Rows from block 3 of the text encoder of a small contrastive image-text model, named by matrix and row number. Rows with one number within an expert belong to one neuron, the router's apart. Each number is 500 + 50 x the weight over its row's rms, rounded and kept within 0 to 999. All counts start at 0. Numbers have three digits each. After the name is the row's rms in percent of the matrix's.
Before each expert's rows are labels from the 100 texts, of 14848, where the router gives the expert most weight on average: "fires on" is the input token at the peak. Only what is clearly more common there than usual is listed. The data: photos with spoken descriptions (Open Images, Localized Narratives). In brackets: how many of the 100.
# router: router (text_encoder.blocks.3.mlp.router.weight, 4x256, trained with AdamW), inputs 0-127
# up: expert up (text_encoder.blocks.3.mlp.up, 4x128x256), inputs 0-127
# down: expert down (text_encoder.blocks.3.mlp.down, 4x256x128, transposed), outputs 0-127

# expert 1
fires on: "this" (10); "plate" (7)
router.1 098:502575630533470566517520462420533457444468530546441603465445453581534495471613471417456507604544599482500521492436466429524546599481478579515462548544446501427423450542468581523483537514573504530472545481462541472536589437458494453409504512528489430546518515549565564313496528600473422470481469492490484519489491447543500579558454519500438568533529470525516460561442475505584511489521
up.0 105:554470440512424470482420558426491444498562454461570539567502464486464534502507598602546348571466572561542479505520511519525489463478383594529477538477549482501551523507530438447515455491529537456466490537490495476450468574546543544451560452514434528553482634502453372514516480397491488572454526526399514483472539544519468455506468501546528536459451445491576571442550394560469646464467
down.0 113:514510557535425522509442464544398467568550528481515561536477487501593456451481475470429544569496497430471497496581477459495543559497535527475544532484499537437434572431347437456449468552481566507494562475544523520544535524509519516609532587527460442502461425531491530545454530504421482412412485510495479569441582534539546493546438503459521501451452423567531436501488449536497597547549
up.1 110:601469482498423480507503515522481534501477510488512518478447465508497566516435441456509545480562530528566491526406587497527518508465491404521480483370565423497540592560476494510515485442435448582512485389487488534456461601533472515427475385428494553598563508558517519416568591517552560495476549530465497554478587399541467491474528457480566545451540591463561474570484483441463548473469
down.1 106:512538561488395459406480488546502528472437472589457513533562595477536460567508410444575562552557500494489516523532527507495493528526538514452489466496444500479440485527549458516581434537512586565509424543575462489438560548459414506541473535579576517425506535441506520477414418580361408466500468473500485529496518442508528483486502566514492454395555470488427479403428488541473492444408
up.2 107:481500444401472443404413490470521523571495569551509476567594502453541393443468514437505515498603467536492549488505504565529538554532577488552429515490511504544500491551438555607413434487446448551492493550543521590486534449541495525585464474487517422441436500460458647514553479409427564460497548533465434520496506493510498416495508504415520617499530477531464577437527564566521555527515
down.2 105:514474524425472494512444564539481503546516432536489501521507483485576518553539442499511449563522486534431623514532455527409534446479542503540416479537570478607419454391491531573473466483477477598458512580475584526457470469505576599506487424519472506446500523442517533523450553533534512479581438533582511416488552353512507438504510592486511601432500452550414579513534436433498586559453
up.3 097:466487570482491422436552526581407536563450525510498480576541536556501583459514608503535485500509473397522535449567477616488475454535459570509512482472466448500573413518528580542651507458526466579511512483424459422430550470544430408550598440424422489509546440499456526477477517449454508452547373460465534533529462498516484545538540376514494519424504486411383432503507533456616442475480
down.3 110:490413466447492542565556542500448522426515588438470452503527446500483528488471518503522533528445524485406477536551477504484442466533407509491493571490555511451485462443479497459466434528513464479546453503455428469556499401505441498509515441576578445579461505591519466534514468431588496440522559594524415509499412495479502507421560540494441566593472510486467517602502578553378506509542
up.4 097:512530536521561487511497481432547489551494555439485484435439534486470509474460531600520450477513512412620547449544465431591433469461510519544532550498539467596492579468479502444471526636461512474518524411564421469521429565511497586520554573542502419510525515426491444497469493514518409538536514438497530513420491519572423503625414526563521457478504466570459465488466569501483612550558
down.4 101:429495570444588591499457394574448460447476551492471507525467428478468558527493501446492457522537483469409455438429555415582526459489440534570432619474432479498527548470495619494439529505498413462511526419467530478548527550499511505528577433528546433484606524523453498453489524552625476509533481539553489479461466520586451570547450421512520500612479485422519526548480441488512531512459

# expert 2
fires on: "building" (11); "there" (8)
router.2 100:548515548467434470464540563548508503490484497541450463492645521408545533519524443515531510442494461539534461570500544459488396505558523532524546413489461480601522460455546343458499477485479537488552514486459474670601528392470536521608474570584536503435571478496373416599488495418490528516457643509408480542506484559501507494448593520466521549494502579459534563448537507522485490508414
up.0 106:487598456531505512538533514505499551517552478457471500555503535426472448507483527521481483478568416500505492514479492592492440504503559485517482525539542460508484472500423540495592515509553413407417564510604642510468425560542446532429434429573477558507472559535484551569479496397552468497525512476560533459519494470417423501578405492528400475506496499577485514525470527405513594510444
down.0 118:469524478495441597520532485465523522520407534478438501540472576494462512498474509466522459560497468470565515481444465567421568529497568479476522459548478507496563414500449533543435560425499528468443490568546568484466536569455470582484466501510507499514456496470487565533551492565478521542514549530570511565489575523486452519585469417399560419604422562488490392456558505459443584591408
up.1 095:409489540495520501423548422509510498475435531499409531557556499560521516458478486505490505470474554507460531489595534458470511451515496546542473511542457453437536551487432419541446428492542552501524546465430585530528558494589509560501466393513470505426513563504468410576579432409529485487506505557441466556422470480512476562518425571499524434428445517437509475550654485571420549482585
down.1 103:588505547497498502566428452532447454439446522508516496565470445512492477531509504512451495525509512528444613448557370515414492388482563567474679382484457456505470473509591437486480423490469452518453505429473469495467510462420542507492455534415533472426450547387422559483457389436394506575538428576523419466448401441519536528559587442521464497475503510435561518477447478439553374599476
up.2 097:498567541544493446538483460472444468490430533515535408472492547564479475568515553528526456496555429509460541536510513536427417527470561432484467488510471445446522564451508467540492496515524597536469459493503521381520428525437563560487473453634432480506434456428534459406573548535520445417506499522447482471519456453529461505539461509516514509437590524562499467422499561504567602444605
down.2 105:490416520479404530542512484512544444403511508515523532476394504425499505401573422494450504532452476545578467523467429483557438473494575481530463518436505498415478579475480479481455607489679550462374381479489507543457562484523489464490447513559470472512481524530526475563510554519533461513525491596482431481502520444547451482532435562416532511437491519465512485465387442513512506540532
up.3 088:484473418526566525437457517440486579427504503432435447430526453524562484546510406551503535606525522442524446492465471528522405495408505528447586536457485404495578519493458592485475609517493388569504467458487440567515493522416483533414527558490512536468433552451515463483467607478516523510441442431499535465488527525449461426481528504408491473421455544498476518464503497480477502460521
down.3 091:378520514564499503442510580532549607536556371472539593535426454509581486503459616545444409506513550425516527418474506553535530495538502482509531554522514531501450532517519545563492451479526485482451570561573521468508500441536479538371569481471444533403582492537529407563501466446508528493545455583470543457399468485574570609389493530579479548484492579517437455497511395498525505440502
up.4 119:464462485520456518543505532492480533502476512447572528579473567440603444498426519476411474431442496515447532417550565510433484638494555406402464463537470519488492357563431593508437513508524421516494500489654560523478525463533606559539588532540496518452412494459516508505508477429496521559524428460494518475450552480479561446574451513501492485553507514531507470507550582487503488496471
down.4 106:472536524386535503510508442483547522507476572542540533538413583446493471484455408513421484444502501496452571516515539423514517570474545530505513566604556523476431509613420499475519528475542437415457584478583559518446636442559525438456490424534498504491536508458431504477479520509486472480496502501507556432505531524516517515558530483404471541457511396507616574500520577510483486505423

# expert 0
fires on: "image" (8); "see" (8)
router.0 101:571474480492442519549541444535536508555557496463439471404512397533492562508384462514544461510487429551438544498440556583423539417462506511567409463464460528499511546554541584471538472463559407485497516441482505445469491658496570524505487380431528489515590507521446477528542517535549521571479512464540479558494527473539475472477536526536658520472470538630513505534547460505469518567555
up.0 097:476475491474491411581536519503506512562496477480394500562488505489515558379479566485542528535383503531517545438481445542541550455484615554516474392473532534540429448582568496563535528570448491457560502496493500564498596455506532533482463599499454525476452537500493511510511450479530518507491470506536505544526486572490453474606423531612525446524456435466459396538472535572420500505619
down.0 088:511538566508545484475483485441542486564505413522517547523504472562477523502594561528447580529487558532505516440529501447452410474543505494525484475381568492497553497533470541453479474450488525526486505440526456476490480538514498523449528493557508515557418376466381383495514541497576564430497529496505418545399476536487527536399515510546419501529522493478540488456483494535509526403526
up.1 104:480541376451578536500483462549487517473486542527481533554451514602550495489468516544633438480488558508485523495546518530510459533551485513482483446455517531550487446507521581509546502517602449578574436581478583484555500481452545483523463488493529567458538433453512426505454526454510482530468561596421471552459460522523502517517427608448486621352557495565530566515505459436545538536409
down.1 092:561555527450419546570541504363499486569536482485467481518431539498481484469526541516542421459446477429445478452533522547594500477512493453441504505437422505478484482530549495459418469420513485446512572527543435520434500533477412536463406449536470463519542530605548486436478535410583525476554495464509518370448526453550470512558507467578480511519511516483479500593516465560578487543540
up.2 099:472492503538477488488441520469541535555595546550538514521462431448450433521443491362580508463435463432505519446570520448511539410497452506544456544538535456550557476554498510461512471549483470523486462533523510523456495496535544500443496497410470544468565458483531493447658506577403514528447452586501551477428576463473489492511505440479545452538395532545554489485544461432618547481515
down.2 097:466521538501537576566498511485410514477467498447406406551519444546481497415566568539440547466515460500533458473428445633502443462567515403484515526515486458413429449573511512538517523479539517474403437508476489389512516470488461591473470520544516427508586385390517516499473478475530461531504554481449518550542479533501490481535464534487584562550541538663462540517498453472463461460585
up.3 112:511405551431475595416447465591468402477513500551523518495504493547576512566520468548356471554524592417569524532495461427556497571570465488491531503495500425414560461517440446511451557558546578526519518527459512554536592485493478449509458484486593529496447444592477498499564485631442628598460441528415568464439585542515463454488440468495490506499522455554495475577540468458465435511492
down.3 110:491402567544490504473494611501493489412481480429536474435459462482573504485471514638512550530493448523565458545499469534540570582422504492545560525511500479389473433557548471502502388568486473473473478511588574454541492487508533447557581642564497569520514509574532419478476571512476464615528414511471489538661539478539501554515469515520479464520463584450462480442492467498544533501522
up.4 097:557463450570394513443513522526467512467599447472493513553533440505537431533601466591442492440538469506559461528450541469516521552486407372432435548533531634453464373435441467555583539521585469562530562496475592443453529421464482471439529382521500496583514519491520527504466489465488511544593596563577467552501450442643544535390503487469478454492512431539501547427485452597471452427514
down.4 105:515458527445424488581518554473490507434490575475500487520405451577552465500520482458436563460466414490475443485491529462508542415490439587522464570490615595524494564548527582508575481494678417527413521349442442520551619369571587396471506526405503396537538619485484451481525472482462479572526477516521453543467442429493545627499412547498513455509423517554551499458499499486495487477502

# expert 3
fires on: "are" (8); "and" (8)
router.3 100:483560382543522533564488467444456581522482560478508548555458505563484543525506619527547458493450484527520568545618448503504473504581498434432492535528532531500563498438525517603479500560433494441517426658535504431370444406476449587433512516499466431450386455451475510557526511453496565476617515552494529530545532558495472468556493551543460409489500480452416496414440529462426485509547
up.0 106:505511447508399486436575523500436507461623509562539475466498476633443389568497537527490496510432432555562471539537514443503471536485505400492498471420517585468504590504450464589498493546458547535537545475563423521477571540576537450442437554463543418590458507512456523514464503539493502497532547523473425534573454477529521533588541540483495488525477523517425454497441649523582594513569
down.0 100:487426503513568573454552510513527438504512567497468541588547520475395533426502553646460496500445435580448539487433474494628585420555470519425443480411492529453516476453580549428521464476516462546561497612495526440442533499480487483516431585559408497482501549553498430463565540470461466492546465450552478539468500458501476503509575502430465553450487499463416484469504544459600395479493
up.1 107:509528393544525564476521472537474562452488511474501553475463546501574461519572467468538498490494500544498474416571547493378459571534564413549531498424490527404572459521445516380518484462540569369467454491481423420477427459526485523472516500524482513459534440561563467384463472493533447398486538510532539515462440507586501533459424463500488605545542390476554509513459549516519538516545
down.1 100:540502450466553465468597463495515491452430450461446433331506497386516537499486534517539428504472511479491478472449451508484457477496431493446500454543486440522512438514476496600450497478494539474431540452500531506513511417425447412637484459463475499608523492499438429472474495595559581510551478502463486456511528465461398595485507423421523470516521542549570546518466446450482536473503
up.2 088:506489485550551479526522485484510570443481565522493500446527487511444502514475546490485544506511510476614574550489423590489551435451474487514435487463522540405484459501471402501470482573467523495491402479532454432485493553534454486442482419579506523467503478539574505539453546473481524533493507565396521533519516497564530481537425598428551482591524453479586491546382527522448517527417
down.2 090:505489515522404489497520458445443440612449648409440479470426463530485477504518468518496511507470500524493485479470471497556505478469394512486486519498584450528493579547463432441573465547558399508427549547428471497504505596518428512411494506539537496506489498601465474454437452384538489484514398543467518528464531511480551520568504432477601572510402401531511479517456527576437516465502
up.3 077:527532537547483417494407422525384497491521454550463531527453407503535516432552522430521513458515589443559588488474540547599509580484453638532443475540442527450536456548519507458458541500601553513459565401540542566446520566495577498500508440501523407522458365494522510455469465429476525471428500517538540555501455513540447608403480543467528581493478546558521526475528531571458433519544
down.3 079:458543476422565506491488461502510508490443535483529458521454544513471472548480487390580490587540532567530519471464511479522590485574500553468478481572505559546490501526500416544517578519529483527611553522561471541464507589465528583475485424527530443481538453480456556512479480500446434493542552493463479516448535493509437550503451564446437542490488486442520539474469492482482475551578
up.4 094:458553571516483492464494530515487571493446485541548429471476466515572544521448508604469642545525452538559477514482518517499481554479501439466559484551481516530503430547470466546436532453593568536487575484518537476395506480590427561525582452505466458492548543553533489499475498547537502524412430476478523497543480561517491515381605486514450570536493429485475518480546513584504536450488
down.4 094:576504512489493483464519527527436451460431567545480488445439485547572541488504453545579512523488342559584430532485567531505415568521511430530480493542484555517574467435428511503620503453471486469541417482549462388480453571445561555528423526514339508550525493462605505483523496548537422460534500486530546419518586454561478549445609541592396465530541506558568637507557463427485567475533