Rows from block 3 of the image encoder of a small contrastive image-text model, named by matrix and row number. Rows with one number within an expert belong to one neuron, the router's apart. Each number is 128 + 32 x the weight over its row's rms, rounded and kept within 0 to 255. All counts start at 0. Numbers have three digits each. After the name is the row's rms in percent of the matrix's.
Before each expert's rows are labels from the 100 images, of 14848, where the router gives the expert most weight on average: "responds to" is what is common among them. Only what is clearly more common there than usual is listed. The data: photos with spoken descriptions (Open Images, Localized Narratives).
# router: router (encoder.blocks.3.mlp.router.weight, 16x384, trained with AdamW), inputs 256-383
# up: expert up (encoder.blocks.3.mlp.up, 16x192x384), inputs 256-383
# down: expert down (encoder.blocks.3.mlp.down, 16x384x192, transposed), outputs 256-383

# expert 0
responds to: text has "food"; text has "table"
router.0 099:132132089120168157111110098154097167149113139156130141073163112143112136114140099133135132162102142181098148124138181089168186182136075133167132148090117139143110123102150114095195059157158162104155205130187120094112145145125187143066137176137133152130191107125123157094148181077109145098146142071124170130090161145058144128175102094122195076099090128116138121129174136110132107135090
up.0 095:069121141191145152154064098179116145088106113125075175167148065112113101084114167126089136155108151102144130096121133130143088107093084069183116143136075050123134181171106150161155137069104092125090109150092085151148129153162065146124146150161144129185105088146105090124161093116100150110120128140156099105148164135067111129113131096116112128104127114116140124093193060186165142076138
down.0 088:118109145125143146108156106078106168106136197093181107139167143174056103137110059133099146140090101173152108047163123153147091133128169112104105148099186133144114125143085110144115129147186123120155119146152101123058140165144122125137055189144092141153099116104106049096118107119135118090155155150184136097090166126119114123128131146109158098107128175112178115118177072094114111152119
up.1 097:107182143130137116133085067132088110120129167128079107145126125119145134098101105113132143115123161142109158111164137142178153156104079157110178145095129141129108187060102103133129121132077142093154147060137150099140124106151173155094073159125150129101143089223102124128072154097176097113159114152141135198096143182088147103115107155074058067133100099136143164185167107151139081134101
down.1 098:167141123131147169169123134107155141128105150115142111127151106164098191136094113148171141154065159116118109148191179134111139192171124089092149084174180148120162138091132156098136115119157152062064134109153137105187130085182072184093160094120176135131116159157104120128121150080083125158178088127131083143158140134079175170123134060133095146135212115139107146079132116073176143104127
up.2 114:117093144121108103156117109085138070089170119164143178133127140125105088115126077108152122106120138124105125143145106094077097115120199135172179147131113151051148099093120121133113141186134122141153134137089080143159110106164104134134110123133061107145109137168172136167146175117139129174126142130112074133096114108100151148078117130143103061168149150075187172086083196115151150153134
down.2 106:128137080159133142147094188076133163069139153123151096165108099126135131127132127109160110167108163110043155183160143115164102124132168173166130151152127160043129089136113092095205154143134083122097155055089106169112141128173158108178054135132061178165145197092187154112091138097115122149195130178104154165102177127136101109049120080102086130125145173137116119136149113132132098123172
up.3 095:132106112107079145123133137141168203190108079111135062119097101164155155119109119090193133110130177147191113088099117162103091099165142119095162080131091141157105088157130122138171093122122154111116081134083096138163114136130159135132099120174124138139103110138134123197167105057135122096106094145125115085120096175130131128056129179174119133097145089193151116198145133050087140151105
down.3 097:100101158146075102168141169198134142132165116169121141137118123114103126143181179105119116137111085141093061054182127172114171096099142139104190113143219121139114123162118098109177141144118093111087182107142067117134104102122109130080090175128118132122167157189147146128070127127131158120052151145141169138173109147140131158184122100111130132073114076094135182196102152126115105044130
up.4 099:115097165158100151099094111106079147097162123105105160129128139103085184211174127154120072150151111123089101127161164154145155178106107115166110141110077136151104171122147133117169107046096164167151151127154118142177126119112146140088098096090095158177125086098100111208107156103075151133098140143094121175093163069088124081139129164169127115180126100144144175155091101066095117120139
down.4 103:065122160103106133187157131176137158098157168062107150191231125137054093134140119049093103183123141135101093160104129148128143110091081137185143171111142137079131089202174140147140149075178202134118126102114160128133116155094063111136131124118147167135118094141148093111117142118169100175141105163122127116147089164089196174127178167105132127120117177104139103122099104156173144146140

# expert 15
responds to: text has "white"; text has "black"
router.15 103:139148125135103132082118181098130138121077160122139137087119149162123155159110122156149166118143180143127140131109133113129152185124108108060104080113100185139145186116111102136075116119109153090066136179188125120169060173169124084081171164107064085129166074106144159146103132119163085093179113172126177111116104146130100131159094157131112146128094105117129122140070079148187140122087
up.0 105:213133135080110127136171137083124140122130108134165095098087165135109084192113202111079123094126092075140135128178134124097185131136132145104121067065093132109097185189161169073116125163210125115117217089203123132155195162095124127172137126136084155070193137110135073140054125102120152145101114066098104143097150123200115103095042144118089172178133162169137132121154106125097129159108
down.0 096:105146126114113131105116205122149122111118140186092135131152086164102148110166138107112115122136067176077091118168159180150124122115174142124158134176149139138209121105141119128156080189140151124121161153148133128142154106109153130108129066140134153164045136092081111099127103121141126118173111142147143136061147119145113075127119151148075100177125137099111126180113081090115114142132
up.1 096:061133116113052122124156105140136137088102118154202109179091092091143104178083172143147174164117091152111149112182121110176190100043112121092137135170145197114073131105149181147115125141157145085091078105115109113048142091154146137131154123087119123158099076111068126144111126072094165106109089147104155114111078077120066176090099167136109140127103113152127168100151093095142088117072
down.1 098:127183139124116135096178137133161082136146108094158101198146138092212138117157111139126148115096166100154115155092206085125154179149125141111158155126114122180126068154051126122054118177135134097089120105083107156063145085155136121105135099096110082108146107170042133091107059145086115091093132169158083123118075071143111143136102097137107113107095090117140127129000129143090111147139
up.2 096:089162168114147103081108172100079099126192107148104140156154084129145138069071098150136119103103144092132131147178144153082140103140125127123152052204148160089143151170114113146074120146116113112143132145106179077136099173101162138131100119175110102182159134156142139123088159108150190130164120118154108147105140173136084154172143217138075125138127145036119164161121199135156098174173
down.2 092:150135086072188172139102132133156146145102186078118106101198124115114078116103128128171122185173170118111139138127147058165169134179102170126132156112147164094097098109100143135111129143139098161130147143126086133189149119124131109153130132078139120079111111091092088130116155119083136074121129145131110147161104149096152147133120091104185164130129147148166127151096126152134152161072
up.3 104:139125136129123082133088119108097058148120099138119136097062161090204112138130111014177125117081134130202112075135139150102135097105186118130132133087168148150131145112076114114195122157140178140138128107133171131081111115139101090186077113178123119152148122179075162096129107157166116085140081143166092142078239173147069130158151136127137110162141117179102156123076129162143133148091
down.3 103:157112216121101154161111177173134086109182136164122117108139139092101118124143146112142137150188059121153161120136107120172132143125082123187151114190151152154166124107165176136114122105127127064137105175137136099099150153170144127140168184066097110131102088021155068086146194125149117116103109104097125125139125129163177108155147143092148066176155149042092083141091153153156091139116
up.4 085:107086148168070135096126114120124133142131161127161189098057113187137066070141136126096184100163123109145135184115120130121166070094073130123156094108131138167156134112101165110161105079123092151124104126177150126144099095132124193140111113182199137099142183106118121149090104101118127151150151152083099145102152152149162098126191093158091178147100125141103124082149136134185130086077
down.4 094:135100139125127121162123165170111098132069125107109138167116181155108149199094235170116138155189087176164088149130113117144117058149147121137078171111106133095212185158156170124114136124128103097070142136142115156121158145132087111148093097185161151114136110099124087154128126126103145176170117163123147126157148187093164146114121182153161137129135107141150164184117167122129128164101

# expert 11
responds to: text has "black"
router.11 102:114154205129108099167158107079125176113103130129132080193132147099078072120112076180101149060143127108128162117125132135118115137082176104130067144117173093147122132169133166095076175099177148183043124169057109134120114132148154113089121064144126143101063172151143084161114163128072177177121121181140153159170138098190124154090146166126083172191157135130095128157091160100098136113109
up.0 098:128151119109172151181180115139084119163159201152087157191101114096189138117078136132162127141068045119131168093124127153137117126125189084127122113036156145170112136097130137085133132104084109184089150101164160140141146139123102135137119160116103130156173195103108199129123110139165171131139104119135119123141135108143123043099117145128084138090157160101137122170103136098094102082129
down.0 100:165112067073131112084069129099127093102104097139114113094152144163097124122089109145122152121145127149139157097125116121104115094135094167142135092062048168125095128091076127127133161103150137109116157086153123117140121121129128180096164109174121147169125183122125187172127173159080105111133121096092142141079115108137133191117152169065117088141132144112112161075118104139158165134104
up.1 103:091166120108127147150106132135117133085052126139082159110104125139142182099130091040104097146170121061109162083111140106158134101104150162091142145174118161118107115195145138137100163169165068100161132151093053117173118159157104119156167169086123119110146135176137154137096127121156157118206185180105076131080134167172156159157080081076065116140165192106093126103148152104141172120112
down.1 105:104172146138163169195110149181146122124127166179102210085115115174131137106089128153141139093117115122111175120124121126108147109109157132135102126067140164104138150135145141152118157151156123144067105162152081098154104047061149053120095131154116103146098129112123133140155163142098147102151130057136118120065155160088118121184116109122114149129156188122167114109107105132176174093131
up.2 101:137124141134075114129104124120153138107160194094142141152133159134180134173125156146138092148184147111148151130153188103082206153079148111119048122122082130160098187165124163052166109120129142130134134116118116112120153126132062104198115120098127113156129152095126092170123178082072104163058138079114083155107135101125142159095125179138130186104144118115104122181138118157098157130102
down.2 107:129059111129126106095079139144101139150133136153100102072199107131184102072114110075174123098097184142082103130208160107131149115136131123176139143121101132120126161133149107213089133148100145109172147156176119109171096130118114154093178139161101149093219113134181129142145190112127192131140121098186114121101116103094108135129083135158128096059088102178127161083127166099164154085154
up.3 100:133108108127138158105096158091126121170177110199135156097089121119089109112117110071163086091080153184141086099122104098134128143117169115157064075143097092147175133133147137131112193158170124122121098106127093122139098074135166162149059135079120133086143126118131128081095155152137113123142091100165185172141101078165168140119097144136129166116142131088166140118063151126158120135179
down.3 097:100207155113112150157150105134154141084191148159105132110149132146114094116103087085185083128099133109155123162084107132102128157183088104174156145119207171109097138158097143104151113120127119126148155167156077215150086162159192113129131138145114174167174082141109086138088101154107119077127069150152130151120091089215079190141118073174187095128144176080199155122091152153121180119153
up.4 099:117142178114164035151143110090143119093094127157157103108106173166201141143091182109097123151100145166129137076141108154119111137096175076116133098102133112087118106133114186209165098129196186162092170100152100121087153160132184103114136082151174123107140101128153158118130136149110135176164093078114152133073124059097139156141117139166109122081055126143131157187085152177102076119113
down.4 095:144114115126142174152127073090150169110058142125166144124068086166114091046129098087135138119092118129144125183097109159130149145164096162083171105172154203142185137116100117133123156129123123125107109144111056128144137124102133083118060115188137121166159125109059086073115107143144131141118132117157145106138053106102134134142176119181163120142172040142103157174185161138175071148136

# expert 6
responds to: text has "people"; text has "road"; text has "buildings"
router.6 095:135070096150176137139118127159091141178188097135116157144167088104168147130145061112173098188116088196103117093140162112126112142144125159030192150122118138151104134115151153122168104141099166089102122113196051128143141140117158103085134153149143120132141086150143159117142118089165144127110096108198111147120128129101106090167130103170150127112148115143133093111151136088129177090091
up.0 102:096157139131084106163103158104096106088097178171097110127136068108088162155176148161078106071092148165144111117162130117128129128128107114150166087099131180149095162114080140066139118158102153184114139091102143142172127182139132135089144130108202125151157103150121134171129125115089157141144137097076075081093187141124128096135122173162071082185112138134134121114037154120189135131084
down.0 104:137128144149124135186182162153174130149131154171161147151110109061089146083104136138122170114135071135102031233118149101083150118131173114158175112172180130148131169126082108139142114095124134129186125167137098082110129105094098121154144122126101081106146207114150145155094139151094160080118118110079103122085133118121064093083106112069138116154130144066122155117163159158088122162166
up.1 105:084163107124101153116152180160125088140149137110119149110128132139123138092071135102143124156197140102166116164109123133093141158141093159133157117150132180143210144123139047106162090066131139135153071112147083153086184166120125102087147103136069124163164057111162122169064119179163062146098107108140155081150129213149120155134162135093094110116105060125130091132093113140137163167208
down.1 100:163178147131153069090067182121100168116142155128090107125092115187163122105123131133139185176094125163141141144101051103156140136115108154119094128125086080131101084110180154060171172147128088185152091149193066144100080148091159125144095125162154102129140122162163061148116169091139153110083183070099148111150131171105151142146147131124122132122134145114106097111087100122115149185149
up.2 097:128106098097085127169108192086128130139101148118070156149117149132112158165139155129112139172100018104167109171081104184150173119120044078099174124138100179120164195077172123173148169118143107140135079139107139099128124089144112146139133189167126155161063195146066105142164129136172149120148150081136131121146136104151120160107115167045157132161075092196118219103114089091126139155109
down.2 102:148117113123056169127152147105162156103145103152206145130139109138115134134102129153122146170177196093068114135109135158166150131087095150122133147121128111057102076136141100134143134104138099119156108148127130183106112079139163180126166122128116141107135073079157125182125164173052149148071068155156142128118171172127085175123184072097106107108189149096098144112111167076117102105136
up.3 095:105138122131180155152093164119114205187110145142102056192171172138144100073126120114087112133174137116112113091110099135125111151068179095141075084076185154133111080107151148124105160119179175132183131105112149077206122122157132222149153089091082150155194200155144153123106078144169117082130127080109131103172108141121148077179162120129146110178119083142090090087094155136130118074135
down.3 094:108077156112116137105148111114123194091110137120086109163093153130110116108086157168182036113121079185128142171094149049168104134137147102113131069180141150121187124103132118112110129093085121160169058058106121065130114176094130100152165100145121153182119145152098150195078078131089110103097133100072165141169128131131127111074125137125178130120156047130148166075088072089149146221190
up.4 095:170128099131139082081188104102160088116156099088123115128194138166126131109102138115014117095209188124070150101156151132119088134160137127110098162076135113087124086091040124154128126116116134133149143108094157126117118121207144115119173149092103144133123126135151077110078126095092080083113140163106109062178144178106146199162108146130132088089171198111143116144098101128157099086096
down.4 102:121153183104150143061125129135147157130095088093148079077118052153095113075141053108176059078119122128108170105144164140135153151143164130115119173151135144079090125114106202146101122107148110127082081130157086136146097110113141171151079186136175137133148141101169076127117143073108140023193156187115129163123073117148107114125188145085103151157131100180086112149172080127126135102127